Weights of a small encoder-decoder audio transcriber: batches of 64, 26041 training examples.
Rows from block 4 of the text decoder of a small encoder-decoder audio transcriber, named by matrix and row number. Rows with one number belong to one neuron. Each number is 128 + 24 x the weight over its row's rms, rounded and kept within 0 to 255. All counts start at 0. Numbers have three digits each. After the name is the row's rms in percent of the matrix's.
After each neuron's rows are labels from the 100 texts, of 14976, where the neuron reaches its highest value: "tokens" is the input token at the peak. Only what is clearly more common there than usual is listed. The data: short read English sentences (LibriTTS-R).
# fc1: MLP up (decoder.blocks.4.mlp.fc1.weight, 512x256), inputs 128-255
# fc2: MLP down (decoder.blocks.4.mlp.fc2.weight, 256x512, transposed), outputs 128-255

fc1.336 105:105102107118130116079148129110105178097116092134146114116104127140111169119098101100090112130158135095154121130148148081184118150137091122091116131133105125134146121109144109094133168174135120125116136151147105167132149161141147097168128110113142156135151105104147179111125104126126132139127135127137115111078143145119127109149197139156143145161105072146101104120129113129069110116140
fc2.336 104:125113157136111130161159117109128137133092118150132157100134150143124098108136162133148126146094149146153162139071117107132106150118117167129144147098134133109153086144130131118137110089094138146129149108132102112142148122129141131089134141142134095149146143135121106096127137141143089163140086126091145121137124140144100160135080144128093118138108152169126142092172158097216117135141
tokens: " "; "l"; "u"; "m"

fc1.152 105:127147136155084140135160137134120157097146140139154142144107109103119183088118112131094115101144156135172160103136121160111129150140173124126104134123088149166138114085098149139131145126146162138104113132113135111112099130177183113138161143113109120117162078135124109116145114143151123103135092166099135068172102114092133142128115153100111120119112118141159128114060103148141103129121
fc2.152 108:135110152095115176169113122141122152114114131089113093132163112131139120163128131133134143132165134119123107161128101100136146087087102119143124164186142140144128114124171139177161124138123161135122145147125150128108137144123134103128119088102159116114161087143141126166123105092165088085109142146090122095134144098079122113135115122116166138129129132110166101099078108131153134121120
tokens: "c"; "n"; "q"

fc1.202 102:112111148148128126089091086163115119123128125105127107133110147116163120139130134148097156105131141165136108128113110185117139151137159127114148166123181150053127164089102121104144125173112154101139114120116116104122142134097150149128128082102125095148183124136142141146121137131147127168074111102098144150107135100166110169107095163123134155112139141114168170129164122160132107128111
fc2.202 100:103100114126168169128098157113109109134136086159128138090169127099085111173085131170119098100155125139124138130145142107081166166137112132136129145103154117090140123170113144114101142067087118090089189093119126112113156128122117122150127143161121163163128146132166139126116116161131164095117149132169123108160117097103094141112115131166111145116143085110157173109102115130150095126111
tokens: "g"; "c"; "h"

fc1.86 086:146121177129187077108139132115148137183120102114148100119125113134080140125117116091143116141145159164136118102150120116132114139144151108177142106106098127095108091123178142158159148131140120136151145132131107152148132095149133159130111130159125141135136165124137144142135104130131136174116149093141146118116151124153129127117143105135131120122100130118188109108152099120112179123107
fc2.86 083:094116099147120136168115078155100116113128171137137090091069132122145092109128130131123191147106122125137150120103097161106139148141099144091130148110152122112157139129089144126101148101121141115115140120108120123120111128105118093117099113083107133130156106148120118129128128140122116114174125120166175163080160099111193091156108121142119135103159145158135124199132141100128085158132
tokens: "w"; "a"; "<end>"

fc1.180 106:114093112103142159115094091100110125175142148099149130135146125131176125118114091132128123121122101154140153119132113090159170154101104095125167159175139116145139156149160120143163173136101069161114104191096164121172184161103126165119100060128144132092106152092147116118131158123093145092103101118120088144163086160147111137129132145150130132160137125117151114136091131112118094152165
fc2.180 102:149102079108091110098129099154091103124145160133150145097102157148084127151138109154095110113173087169086169129132148151124154117133110103133120135108111119134115110109164124123156142145155146100163082126123106149097090117169094126135158137100121089174164098117087111093176131165136070136136116093128128120109127119124179131141142125178155130110092121124136096108081118100149126103119
tokens: " "; "'"; "i"

fc1.399 102:130106092126086124108112126138120147125146123102146139136099159108113138130094114121136160127113104090120130104155141104118144138130158088104169133151138129117135128123159149095115120123115142145127109159111115139148159136119136081179137120102153137130152118137071090069092092100135121156075135157128146152108125076168128097111103119161162132121153159133085146177138112133118129056140
fc2.399 103:119156125123145137101151115128088151108176140126108132175155160125128166166104114179135107166102109157139156120144210140144154145121151093142120178109134153097123142118092117128127118139121159110144116137143148113177088091176139141105119131112060104120120097110156104117152144123180148086117134171123120098147155139120141110139171104108121127107156163127156148132159109109149096097142
tokens: "e"; "l"

fc1.232 110:154111163147215102083112114117140168118089134157135176124141091111125166126110079129149157095138128149116137146131144134127105096166117124128134134142115116131137092113118168108164149171132079136128138068168135125179110134140150107132129116142134144140125113131124131102103137138110138130130117116117111156107137154107155107118118141089167133093117179112107090145138106113124122137098
fc2.232 107:105160080132068118147127134100074174116134140124124133106111146098136103143125113122124094126139159136117151140086114129157115156128103117122144113131113138121158145081155117133118115157106140139147117147123097130094134157103169121127036103139169126131123140116103136114130110130150120182174114131142110137158152118177121085131128098140085073100162087157147101123113142140112152100127
tokens: "h"; "e"; "w"

fc1.408 114:089077133160119119129100125150128145167169121112124176110122162163157100083108163083152139159146095116110101148121137121167112128166099131155088140141172120175121144118129118146114141158134114118135124116135155141144153130141158164150160111154110172146115121059175148142117191068131094109130133114149118091123149121120127177133146134093137139142091151114130115113134184124158146120137
fc2.408 105:078136122138159131099120126131149142081103133090123144175140154116102160100112150095123146144167106149164132089117102117163131151156130144105122138090156111120130145126086134156107164121162095114156156125172111143123101126113195170141106125109123134138109153125144074072127111118125122117126138126100108127132162103110134095094134092186151124153136078124117089162133103089140134100155
tokens: "i"; "e"

fc1.404 100:131148156102162090140112141100117103155146147103137092127120111135101163107106119115111152153131062170135147165128096127152156081114150139157130146116129123100146127104124179163136143089127129130080172125128118133123112121141153126152115138137135164166118124148125087100125143114166152115174145068128126150135139132153157135136119157121128181172125100131116112147165131112127144099100
fc2.404 105:083157072137150182093150154123112131104116137154146123137143138163136152173141134115125127131144181098133098144122148164085128132172135127136119156134122121138097130069155132098119098173140141109178106162174126124130150138103131171071121134119132140152149078126123154131111126142106121113144112131131124139117116142067112152121179113114080096099134162160090102141117152077116146147097
tokens: "i"; "a"

fc1.45 105:131098109093091110121138096128176123106121130132134146140109163152108131152138130117099122160116116099113097123121143060168111168076146116094106149132104147136118086125139220167101133145106083116183133127119161108138094128156126126156159139137130140129139130144136157105132097189088105144141109132165106132117140103172134136126150126165132133109148155146097132117111125134125091133123
fc2.45 109:123103121191188085098149114118135116146147115123117109137142104129124084142128121109104135115152142115125138156156095149110143117152161106079125119120137104139096113171125086124145153130129117109089121131152101142142118170175073163120102107129141139100106126129103133113095136115132114125116134136148160132118098163120121122082167140161164179124145114129168137126124103125138120155116
tokens: " "; "a"

fc1.183 097:141110164101081074136137116093150099101142121118144147083146144165138068170145107136147120152129142111102112100169141117167114171147118119162147095149118112140107164141101088126133134127129142110116190134117144103153164126145134140141160149128124069138114153139146086133124105168189120125149136139149104119144158142169119109131113113117088139115106118127185101124176097157100143148083
fc2.183 097:106106154155180142139149136099108125116088087092150125125140074100103147117140117066109115117149143122152134129114136178164152112138138099134110130169142146106165118147122132134164107120168172095166136096101135175180086102161144148098116085113096130104132132121091172106137133169133151099137136141120151153089118117120144138090162157182119120131109125108088121123139128155088143088107
tokens: "k"; "v"; "l"

fc1.422 110:073110144123151157159181123079140132103129137148152103170172151107102118167149134132125132117121091145110112152154102094152126116112124123112144150081132124124145113090166150072160141114138144135103159101124132098109129136118152102136126118138094119159144117082107107083132137088071152118145107163102162117099137128136107140111129136174126093138131137151166142173155095153119121125133
fc2.422 108:144142142086137158082089100136127111163152152127129106140166107124090122109183134083121117199132122148135112102119114101140177159148105124103117130132095150144133152140133129103115116125104098136157085122113168140131100151171170168081178146144123145158146098118102127103127132141165105123130128140102108137141153141108126077151143067129088136163146132101120066094117133137160144103187
tokens: "c"; "a"; "s"

fc1.129 106:108108134139154148143124146148129126097148146152152109103120121140160083112124071115174128139144092085162105103130129130094064178155147154142107143160143116094140127114086164164156125132124108127153135141158134139185126114120114146135147126083138113092172130163129159091172167157138101120113112130152098118117117076156111120113143138136135106097120159159149166121163149150117103113143
fc2.129 105:123179142127144149133091155121114139127103138085047170164119112123170087118118141096139125168156165142120128162115089135124144094145149111159135157138124121149169126116118145113151139115144145123123101132133085135106149171147117122106121096112131115143102115115103155075149120098080142124130133144104115134114144145103136132153145124109155170103103103154114161137139136141132100188111
tokens: "h"; "w"

fc1.158 100:115154113098131095131120125116106152114136099076105157172126128112145152127087159160101126172110120080074163130103149135131112120133126154126119123147146115134148136132092167138132099120147191123128146083168140140156145147132118113090148116138175135149143113079077132185153128118113133128146153107121126120105121156109119130142183165117109100129147129104083129127090145145108098160159
fc2.158 097:129140155135103095087122119125110089128103127150164143136147155137128116131141115133124119105124107122131093145110145097151118141110131138129138118142130112137120110098119150091147155167095091176153091132099128128098085103109165166144125114120159141115127116114127096160165121109101094165131125097140118102136162173193130131120140106131143132168106108113160121089105131113162125126160
tokens: " "

fc1.282 094:123132119108162121104145123087204148112128138113112130097129161114132163126129128121107140102152119098130139125125167162124137132116160138086142163136114174135107103116146173125098094139159166176110130150076128140118076104169112117154124100071080150158127094145167139069085098126112135158146158142103113128137178132126156166125113085142163125124146116132101156102162104145122106092117
fc2.282 098:151102108111110111143163118106158116138154111119128120120152129193121145132163106135144116137147147147128129162125104078135124151147119096123126107172102104131122155106137097109120153145110109110142143111120115105100131139125149146086105171159129106140122104187167119093142155132124097163120115123144137117107162134121097138101149160152125130100134133158165142110137138166107117103091
tokens: "h"; "w"; "s"

fc1.468 096:119116130093124147118139110108089123096107168141134117073107105136118118136107112118180111150145120131148139082157116129085177111123163166144146143151149134135103173143110156112123093128152175122112164117148123141100103149152087136121113129142113147120143129174111135111097153132115089143167092091108072135127136137187156129122132141110109102164134098107142125153109102107129137119132
fc2.468 097:165163151130118107156101132109138182090131121106107114145146151130126115100164111105159134143175157122125128160102102105117117143141133093127101106131144109113175182084131121143097077136112107141140129121117116122100136116148141145128117155175137112079132136149166141112106136130083144081162189153109134091110154078132106095118111133153138131096101157144138148123172133146133123123189
tokens: "h"

fc1.463 096:186117117153161118089116128130161132114142126111143118080137144125141132150141147088117115130146132135128132119135163140146140148156132103126069115132126138086173079146132103142165124166149120071133113127125125185135122134166154122110051120144144130098140159178145107116124084135134107139147150119105132144169128108143154153098124132142139133099108103124144116131133121111171141115179
fc2.463 098:155124140137124162135143112163069100101141098100132129141141133099120125156105118139132133107125143086142125164080123085165153114116116126099155150151122112152134105096112178097150115141145077167141150124154130138133093120115140160158159138111089144137093095118177149119119129119107105154090108110147153142150115131123137115123133094161136129210144168075126128140153129133139129121120
tokens: "c"; "y"; "o"; "w"

fc1.356 112:124115149147116102122130106124173083141141149112129111153108139141116101167131153122104128148115143126105128113136090172156137103128120137108096123109124114148148108076123132161168108116118150141097100131124124136128152172166145122111088076112145128172119126135123134070186108109122139109117168101191136156147137115111110142192189168084133146080100119120138147111135108139121129094158
fc2.356 111:115151096134109173110114165051099141175113125111110136200111075119104093165147116110109145113122152154135135123156136153139090117143151121122155116104115129116101114138145137170129112140151196103097109123092131148143142145077133140136184138136137119089102114110123129129117204096105107111124106149106135136125139112142119088149139111121113130134086108145142128106111151115101113109143
tokens: "e"; "l"

fc1.142 097:145120135151134117076162104167126122133088118127189140107116132146143084148123137113131148147099119078143110125132097143149108138112132133126140141121090128153137145112128157162146118145149167139131169125131124108140120146124095138135092152141119162171126063127149097149119095115153124094115101140158098107180125160178139130099105145143139116154154105104110131118139163144130126164134
fc2.142 101:094134141110131131102117125085115139126154116142067117122173102087097110118127142121146149098149138124142111136133132126118102102120128135129124125121143170140123121132088110154103169089145151108130111156090144159158167155120143099140137113131102116154122130155120141138124163117122125100078118132153136118090092147084148149106173076111139121103110127121114091123108143103144134164119
tokens: "g"; "c"

fc1.377 087:183136142116140130152115166097110155133123129114129064089099124168127130102131120149118075151160144133111095146139117148127134158137135109133138162145161129105104141140133170092111107089137169112100124102132152152150124119128126118123100157128125122101100123143133111134124154112129164132144092141145125105083135144132138159102146139151128115144158131145121102118101144122158163141150
fc2.377 085:097138151122135107121105109139145160136129124152098116137116127126128142134117172062133165116122156138112152105100127129127116087153142093081105124112089109165116120096145119142137146132149108142166139144143100090117149140112175096172179109135158176147144110123112130134125130127139154112145112106096166097120123171118123069161151135121085150109136085137161133109093133096139150144101
tokens: " "; "o"

fc1.204 095:096117148084127108116125179149129164151114096134112144106105104175169114133103135128145081134146148152130104093138144130116120121138125112143174103127115117129112133148112151134166118117115138141082153098130149128097119142131145134138121157126115169135103090094098125088104140084096115130161120149115102117159095131128114133142146100125147151093096144131139061125132162126117163100126
fc2.204 092:128130107174104131130135109150102135143148164145147087107121106120083107106103166130100117118117113086119101133069118096124130120132164137095141115119131111174130170121134113095142161116117083130162133146122119099132161132116151113100129141152109151086111152152100119161127153136132124093119117116159122164103174150139129125154139062144111136142158175113118133107121147161130112157082
tokens: " "

fc1.293 097:137104138136127112154130137140158130154147167131149165120144144123127097133094184149143131132096129157088150115118121160126179139092161145180118131133146126131096115196117155089097133100114148132124111117111162095108123155175121132107131125127084119142160106117114166146128120117110129152123092098156127120165081086185131136110126107166073090056142157149123108156158162150139136105128
fc2.293 097:066108155114118090130114128138122152136149094150156089112119175177134118141135112149126107137138074120108079133134143134107111131122076150151158143115167114136102155146121164159115105138119104101106139098073153144111154141134170138132126175072131134161150138135132149116121138146115132132114100134094143111124140110123143103130095093122122137155100163104110132088139120125172133124143
tokens: "i"

fc1.444 104:116113131119116123119140152133119104120120134143128103101139122089111106129160130172159109160147137132090143131128121107115098141122076171133121111112090143073159128096117130145147142119152090123156155175123123100108098175129084118129149116132098117133106118107156142131159130176143122112122136113163154100117135076103159131128166128148105147092131113155147153082123134104121105150116
fc2.444 106:128131117155136127097080100127149131118132113116151148150090179154104136139137120147149173105103116124104090136123133149127126165106162053133140100135109110109146169135115125142122102131126134140145083104121120132117155081103091169118143126078159203108128131161087111140150155110139153102119154083100117127123147159115138124141105115081135152119167124141119125112178128138155119092119
tokens: "a"; "m"; "r"

fc1.181 090:114119133154120122112088127152163134138121159116131121125146115163156133101083127145121146137162074103111152136108131103164166146087120132146135139156124117145114141115110118137136123114121126170093097142119121111129111160134131061125114130116098082164125117135100142126090124102127130123111119089100079129151168119114133138178110083185108115136102121167115121056162122144098189126099
fc2.181 090:156150123127163090125160145084133141144114146127151117070130115152151164080101116160164159134153084124114104129183154102132114081152154168123071110091099130155153143124144117155127138156119128128117137096133107160122142130123159138087153134172139125150159142146159107106113129150129131092107147159106110134138094125158145103070131135130106180124125139093140170172110134125100147147126
tokens: "i"; "v"

fc1.297 095:131120200136110087140141153126130139140144116175153135158110148164074142113159160154093150168114138132174087144148115146127165157124166095136125151118121111122104103118134142152123087128113129142136123114079123097123139150118139136143177165121125094143144123137146105130147116120152140136105075118151119104106139119104128142121108138164154155108139116153173130109115159100134106102120
fc2.297 093:167101120117129146124100138136132115134081100129130091120124123092149136126130083093126157076120140166115126139136111165107114168114116169116150096162120125140144127156111097106090133113123138115123173153143084136154166096128120145101086092134138117131140091147136148110096112139100143161174165097109111128194145147169148123128099146104119110133119135113106092152165108135152154117110
tokens: "g"; "c"

fc1.46 099:105100141131136100112125124124129128129113129085161111087163123095157170133134173090092151148155117095111114117162134093107138132144124151126125154126143100156137088129123121159141166137100136130123117140087120143143106107104187126102094120168145078102136108113123136114085163119103110180073134139143161147133142183183124108100102137122132136127104157153119130124143172141129116169110
fc2.46 105:125131099134121127144130157115128111147129131127069120141125102108116120120132106168101145186096138121138102132116094148115091121146142134128121104135145171122111123157096153111092163130093133140139135120155103119110141161111134165144152144152123127171123117120160120106079119103157132097159142159167154129119124109101127121092094114063113126097128117110148171118101116102145136108138
tokens: "i"; "s"; "n"; "r"

fc1.137 110:147092100111147130112104098108108160154132142100136141120086147120109098164131094082128068124125108125129149103132054110167154149117131078145175104169116150102115163101123153144138115122130143157150144076082091100127113143118126102111132122153148122158165157132071123116147125158129169174132114134114138155111129147156098139121136148116129133123126132131118104118130109111161128127157
fc2.137 110:159104118130098144076130112113130114087149101140153121139149134134147146138130096146127143138110089193173149114081133141100145115135109149136109147136138137114148125092106111114121132110101103147139094127117154122119096121159165132120139083154151126132110067134121128153098122129140130100107121152161092123149162125120187149157138126127142054145135104100117156091107121133107078123100
tokens: "k"; "p"; "m"

fc1.2 105:123112103120151097179155126110155099112157111186163126115101116149136146128147127159123196137128198137118131144090117119188129156082120131140125133099100144129154130159139118104104102132133177103136127145152144153132118104142156151109081149109114123111082114088124141149105127162139174129132135145139156158122106164127134139147156147147154143065107154116136137162118140117166149115161
fc2.2 100:159129127120104087135147145134142139132150119096121168130175102109139103096108111085138091123146122118109096110152104156122101141099182135140140119155110105139141137107168127162148147131197125168125138108106109101166105133108098094097099170132138114130154099122162099143115139152142111111175118126101142141101153086142153085125109144099082132135096150164111122084143134121134108112150
tokens: "h"; "m"

fc1.327 091:092090146146123125136092102151102136147143145131135145111162125127141115098123101156115136163156089126148130139110100146098104154157136156116138119137129115118124135149085132083123132191110089114135156096147171115140176132086148134098129109123097104143123159124124084103139122170176133143130105120139095154149143125098146117146167139098136148162143102133122085146144116122098130121115
fc2.327 093:107135166134109089141111150122161116125113145094125124094128104111113080162126123092124094129133139128118114126134155142110071101129131121095137183143151156152102116116089100063119088114098128138084120106146105122143146111168114126186130123178116119141102109141116124142137115103109177140118147081140135117084166090120151125157130132176133147147127140148153125161110138150168156127138
tokens: "w"

fc1.243 100:099141081115159137102125143165087148122157108145147118110115127117100108117146140148123150118121118164130163104119099099092077138112124165145153147146108138161112098147110138122117165145169101132106088161126142135116136157130127110124127138141177127136113120120120112102122142126144153142126123140168129082126152165059169146137129125136167146142105108120124129107166104127126131121094
fc2.243 101:148110155103126131114148115071100101183099106134168160116124151132157103104123087125119115094108148081175121127119131135153111120109069142106108122116158154089106148115120131165128128067101140122168073113120148136101117141126096172132139108147130130078142131095148133153182107112144140101129105132101121171117150141130149131125128134160164123126127121149117125149094127157174131090179
tokens: "c"; "k"; "r"; "y"

fc1.342 109:100127126096127100179113078150119134148093154131127133111157172089099163130092131115133172119126133112137130106170150144159120148088161162159150131149095121090140128104148145108128148133171110124111121115113149143139119099138121130176118136134156134141104109119106123104139143125144143135179188104140109135113125119114121118103108093110096125154126141116161129087132132154111092111112
fc2.342 107:150168104129121134159149116161153154142156131108128133155110121167138148131133104125124130166121137160157111115127166163135078140111147142136114135114146160117125081146123148090153116113156126117147144147109094125130084123116122140118096140138133116107110111085149128133148155099151127143149102152165113100107116122148143124149178117138114068147114150141154130097105127129170157105145
tokens: "a"

fc1.21 114:130149129124147167095103058111174100132143154136128108080081133065145119177124115117107116108138153151131118144125125122153168122133120148154117127160105088160121098131120164101140150112133137102141126134138185135117116135137130145106138082144160136158125156101158103129120122164150135124129102151116135082159097126116106140142165149143123126138118132156139112139137143104149185133184
fc2.21 109:107166054130107118118119154174115122134133104129142130127171134119103140106101131149111129158116157107103127093099148122115094179154128104126155151131097123108184121106164157113139171118174148125127137137119107182101149135110162098150147116153140139121114094188115116143141075097113083145137134097109138084137146134119127120158119151106114149133107109103069142172168121132128088142129
tokens: "h"; "f"; "n"

fc1.237 098:163127139129137114126115161150097144093116124147136133116132132131126143129151131111097139140126104132112121129104130122123106146078150125140128114146140109092170131162131131102167135199118147154102199083113145122058093163144158125153147159119128128167097120123128121129092112109132154163129097096142140136146105068130116137125125175142115124065175108152141130148157113115139175111094
fc2.237 097:110175113132098132110103127118164137148127126112105099122099128144119145105134106132126105125132159096144116128129113126147090113126108100141150115070086144180081151125112090133105154080095145103100094155095126150127123110129132111088145149098164122145178160134129124098151118102092132103130087107168123108147170157124090124133078095133168150123089134150168142124118130124180079076202
tokens: "c"; " "; "z"

fc1.344 087:109106147118148069100151166154136159109144147175150116151176143161147099146108136131092138136156192072110100118180142161124111144144126133154089141120106150121145130151088121101162147138086117100153131120085144097097100098136115177162114101109115115135127112132092174123147137168136120160150139087133166164120109104115151118130152151151142122114152137104167120129168122161155127104110
fc2.344 091:110175118157111140147157122096088108121080153144137111117129156120124177108122096155112112137113102141085113111102137122118143121128101148103139162123119126094116137132157148129133118147083166150147125107166091118121156147143153112114111102136162124118119112160151101113144143113136104108145168166136107094142182147144117151152114087106132108124164097098108127147113126116128107122111
tokens: " "

fc1.382 103:110144102118130088113133127156150110109117079119116120119132162124160124118149131085151078119175128082166132161125147099093113139122147117136133139157140099144136142108125144121142189122125140147116125128113132118157136152107124139156111130123118153124147105085091116153125164100141120118112180086125135089156159155101163155080144141112108106148142082131136101116113113099165151115116
fc2.382 100:151114125154102129144134149137103092093134100118153140183108148152092105184088144140097150095116155116121150087143142155118139126099132100123110139110106100135112156106087146115092126074139169106146127173121110133138155135142130092134125127159129117106139096149098121131112109127119122104138096121115102128145099130128106150166148119097132131095102165126167170114138132099071141124105
tokens: "w"; "a"; "u"

fc1.117 102:144149117096092077120151108105123164106118159169150100189162126132138150120153142117141143106120112143110149149139171104140149132117117135116152132095170111123085092130160125084082115118118124077106142159099159149145117181123146113086127143118108127160167129158146147107141143084142137138146115119133159132151140150130147161130108125149117156135143133149145131099143111106148129130125
fc2.117 099:134128154123084148168150090128148144115156163123106148131103117152121138140156096123076163114142110142143141139132094136146161084127108087118181149111055115092150127121075153116162160142112167148130119114179097119116121102159111127097159105120121105129120145171134146096114135127145104144162116147171161148079138140112122147119099160123097143109115132116113101152102137125124114109183
tokens: "g"; "s"; "u"; "c"

fc1.144 103:122130137143125116110138136088181144089146181108121104147152130145119146147119125106130131075111061168162140087177151110174123106126112106107150159110135167109111112132117130136131140162156114112082140130130176153102125151132113164157184089169145152139140148152160170122123121112165122143134090123118119097141113088117166112112138142125088140135169106100101143131090108159124129103127
fc2.144 100:146123163171178152157101121122122089114158138128197143170112130098171143097165099110117142121151151137068130083097096124133102073119117106129152124147122087128169150142135136124161145149130113140148129092116146109108168143143166143124113165118142101151152112101137079115125165125144117136095151106119147161090118175113125130141098148185081121081116096113113180165125099097110166147164
tokens: "c"; "n"; "i"

fc1.357 099:115101138139130104136131105111130129164136117129074183142114107125160141106178120110118108144163095109103136110118136087112181100120197123163099120128146129134096146120062159112120158103103096119166124110113104129153186125108114112122158125116108198137126128131142202166122172117123126131148140156125144149154103132131163118146116143157157129148094127102138156081106107126118102147098
fc2.357 095:089092098156142155179159108112082075153073125100101083076127133108089111137147135083120115147163126119139156133177132128177113132107157097116114169146116147122162145137145145086110131115108166118118121148158142126116096097140147185107109121088126156123166104126123146098115135118146141083149147100139117099128112104124117127125109128136151103094137177132160124127083121140142109181132
tokens: "g"; "c"; "<end>"

fc1.304 102:138160102125088104099106143146130131099155108154084143124075134116110138086150129146146119143148125143110112136177096113135134143098144192096112120119138160115165175074133174105119122119098123109121140145109120122105106136132130152121112142130126118098151138109127140132156108103134132165089090161142079128151100123107123114136081099140166118111119155189128107158129150117122159151143
fc2.304 105:132133121144140129102140122167144084144118134133127106146155139156114158174141112175125140139147160125098129125097143145105139110107122163171142130141117143131138112141139130125117111142155094096132114087087157104129112167140158110142133128124119100124124089138118133177199110101108165137131159130092119148098109128101095126098170170152110148088125111049119140091136120089109131101124
tokens: "a"; "p"

fc1.17 100:108122142140127116118145133118081172117071105140143115132119125102137162091113113096112118125152130131174109114143176137135116152161149122105152136121141159121144139129160124104159169136151142118131103094153183104141091103165152110143136170111096129132130069085150140102112119112106133162117104122111123104113155142109126135139130089120123160137124151154115092099145121113154161114198
fc2.17 094:123080127099162113118130141106144151125092177113114125115156118117116154152122131130161155099148102150089138115104118105115092116169106173107127117142122070120084117137133082135100104065138144126156149153144116135157168121150126123130111102122145169133098177123125137136114112148132094080128145117126129134133093097130117122155157161116136085131113116150146128125127135118103115123126
tokens: "e"

fc1.467 098:170099124089139148149105147118082135173083093094125121079104082114133115109133112142109183155129136175158122081138117125175106142116175127118145130137165139121123174167104161168122170138137097104196150112148103127142150144102142165157110108125065130101124124140098183126152097136118087126092100107146087099116156126151128093101120154174105095149129126140158131136120113151133130167140
fc2.467 099:136115159151150091143172089109111113076118148122111117180111115121150160127098113127092140137101159136130125160112127138089148097117119134135114104138169124124133109137132144176139054152155146167156144104128159131096129113158151065100111131127112114158075113160120127121093177110124103087124139087137125149180128141126107124135092130131135117110120111125094136117160131155099137157140
tokens: "a"

fc1.354 088:126115100054116087098077133115142147125093120127121132115166149113119067102119142109103126121110142128161099150102158143170081084138143126121140147167138110111144170134114133152156137139144152171092134158119134098140142146140173164137127119175158137106093103117124163118103131146096154144129124134124087100099148111088102083140095110085164124117164187159160116125164108151114142124097
fc2.354 095:132106154139138087165114142111113110103171146159089154127088153114096143085120111116171083120154117104136166118143092124166122146127140143135102074141159093116160119152123126097132130111128108105112097114159131113141132116159139112095093160125149130115169121107110133181142140092118162102092108141142116140142114076165133132156190108151103110145163101107121131124130100106127107121175
tokens: "y"

fc1.26 096:124135112155139173130107131191155111157142123133119145158112139072141147129105146113143144105102109081102152130111119133132151107119117149127131144160133136130156158078133099103094100114125087142144150114143155143142129125142100151121145119134128115074091129133107127104099154082108111158093114072149133119096102090113159128138165169120107161170120127131116140111149128173127131118107
fc2.26 094:114068106160125148123109105102168116134117108130122095079151111143112098114122169143141128131105120091115112161165088157118178133138122136128112127134135153130132118108126165129101122133148125145082143117132128128142152171104150172146118169147140129138170129164090164127130144126106150125127111123118111096091090165168105131132122110077147105124124160132164142140142119131127116143134
tokens: "h"

fc1.123 095:141126161130148054133109131116170144111138122111142113138147137153082101151149113092123084165115117115133131100131113136169135091073157096106112138147101135129089141138128113087130142123078135172130137105106098137134068115162137148162164156107108128137103131119154142156100094116173166129118128139080089161147137120127136098123115127100115105147090115113156106102124177085119131166155
fc2.123 092:140160150141136166132160128143129125133126138148115120139079096101191190105130103162143111130174120131135110128123160142157149106162116171121095144103139155191147146143109116104143126135127105111146093157114151134088168148091086090143099141128144147169201164138126111152097163132098154125105120116133152168089130121134169151160137142171127113143123118115151151108161115146085118126080
tokens: "g"; "t"; "n"

fc1.413 112:127089092130173083120134140111148140144142125149174116146096131102116153165113125159127094099094097102149142046159093121086151149147109110156115154129119136115112138144078111131115099102117133120148145135139160145120158116111115122119155137098123129118118108173152120098177113163105122109099122122148092104126131109139132133171122199126128140169105195158125123109149085120154130113123
fc2.413 104:108133158132107115138141118113146085140098132154131112096133124104132130126108152102107078174168148134096094172138123177159127137111116147186121150142105143120151113139175112131131123170144141142103066112094106157129113148173104096178109134115178124065161111115124136138150156111145094168161146121126151121123151130113146102119107095136121095113128123124158201124159106156110130130100
tokens: "a"

fc1.58 102:146092120091141156094099095116139133138111134080173140117118123079148168107114118115085129153095124111156063064113145118147118083118092154158140148110118124140136115101146126127131101196133153152103150153110164102169118126162136115135140121120108121117131172164130138140188162100103110134111089143140150102132140137122126133149126127146183131178086129177116097136119097161135147130112
fc2.58 102:142088133169113131132145142124096126164128151134144105130131098108079135113116069121144150124106119151144120167129093140100151147144137091109127153146155157101117124162121118133148064111117121090096109108170166133146167115132140164119102135143150156108122167129143112185105128086145120160169131133131101090147106145141125138138122098133141139120101139091150149193122117144105123095112
tokens: "c"; "s"; "o"; "l"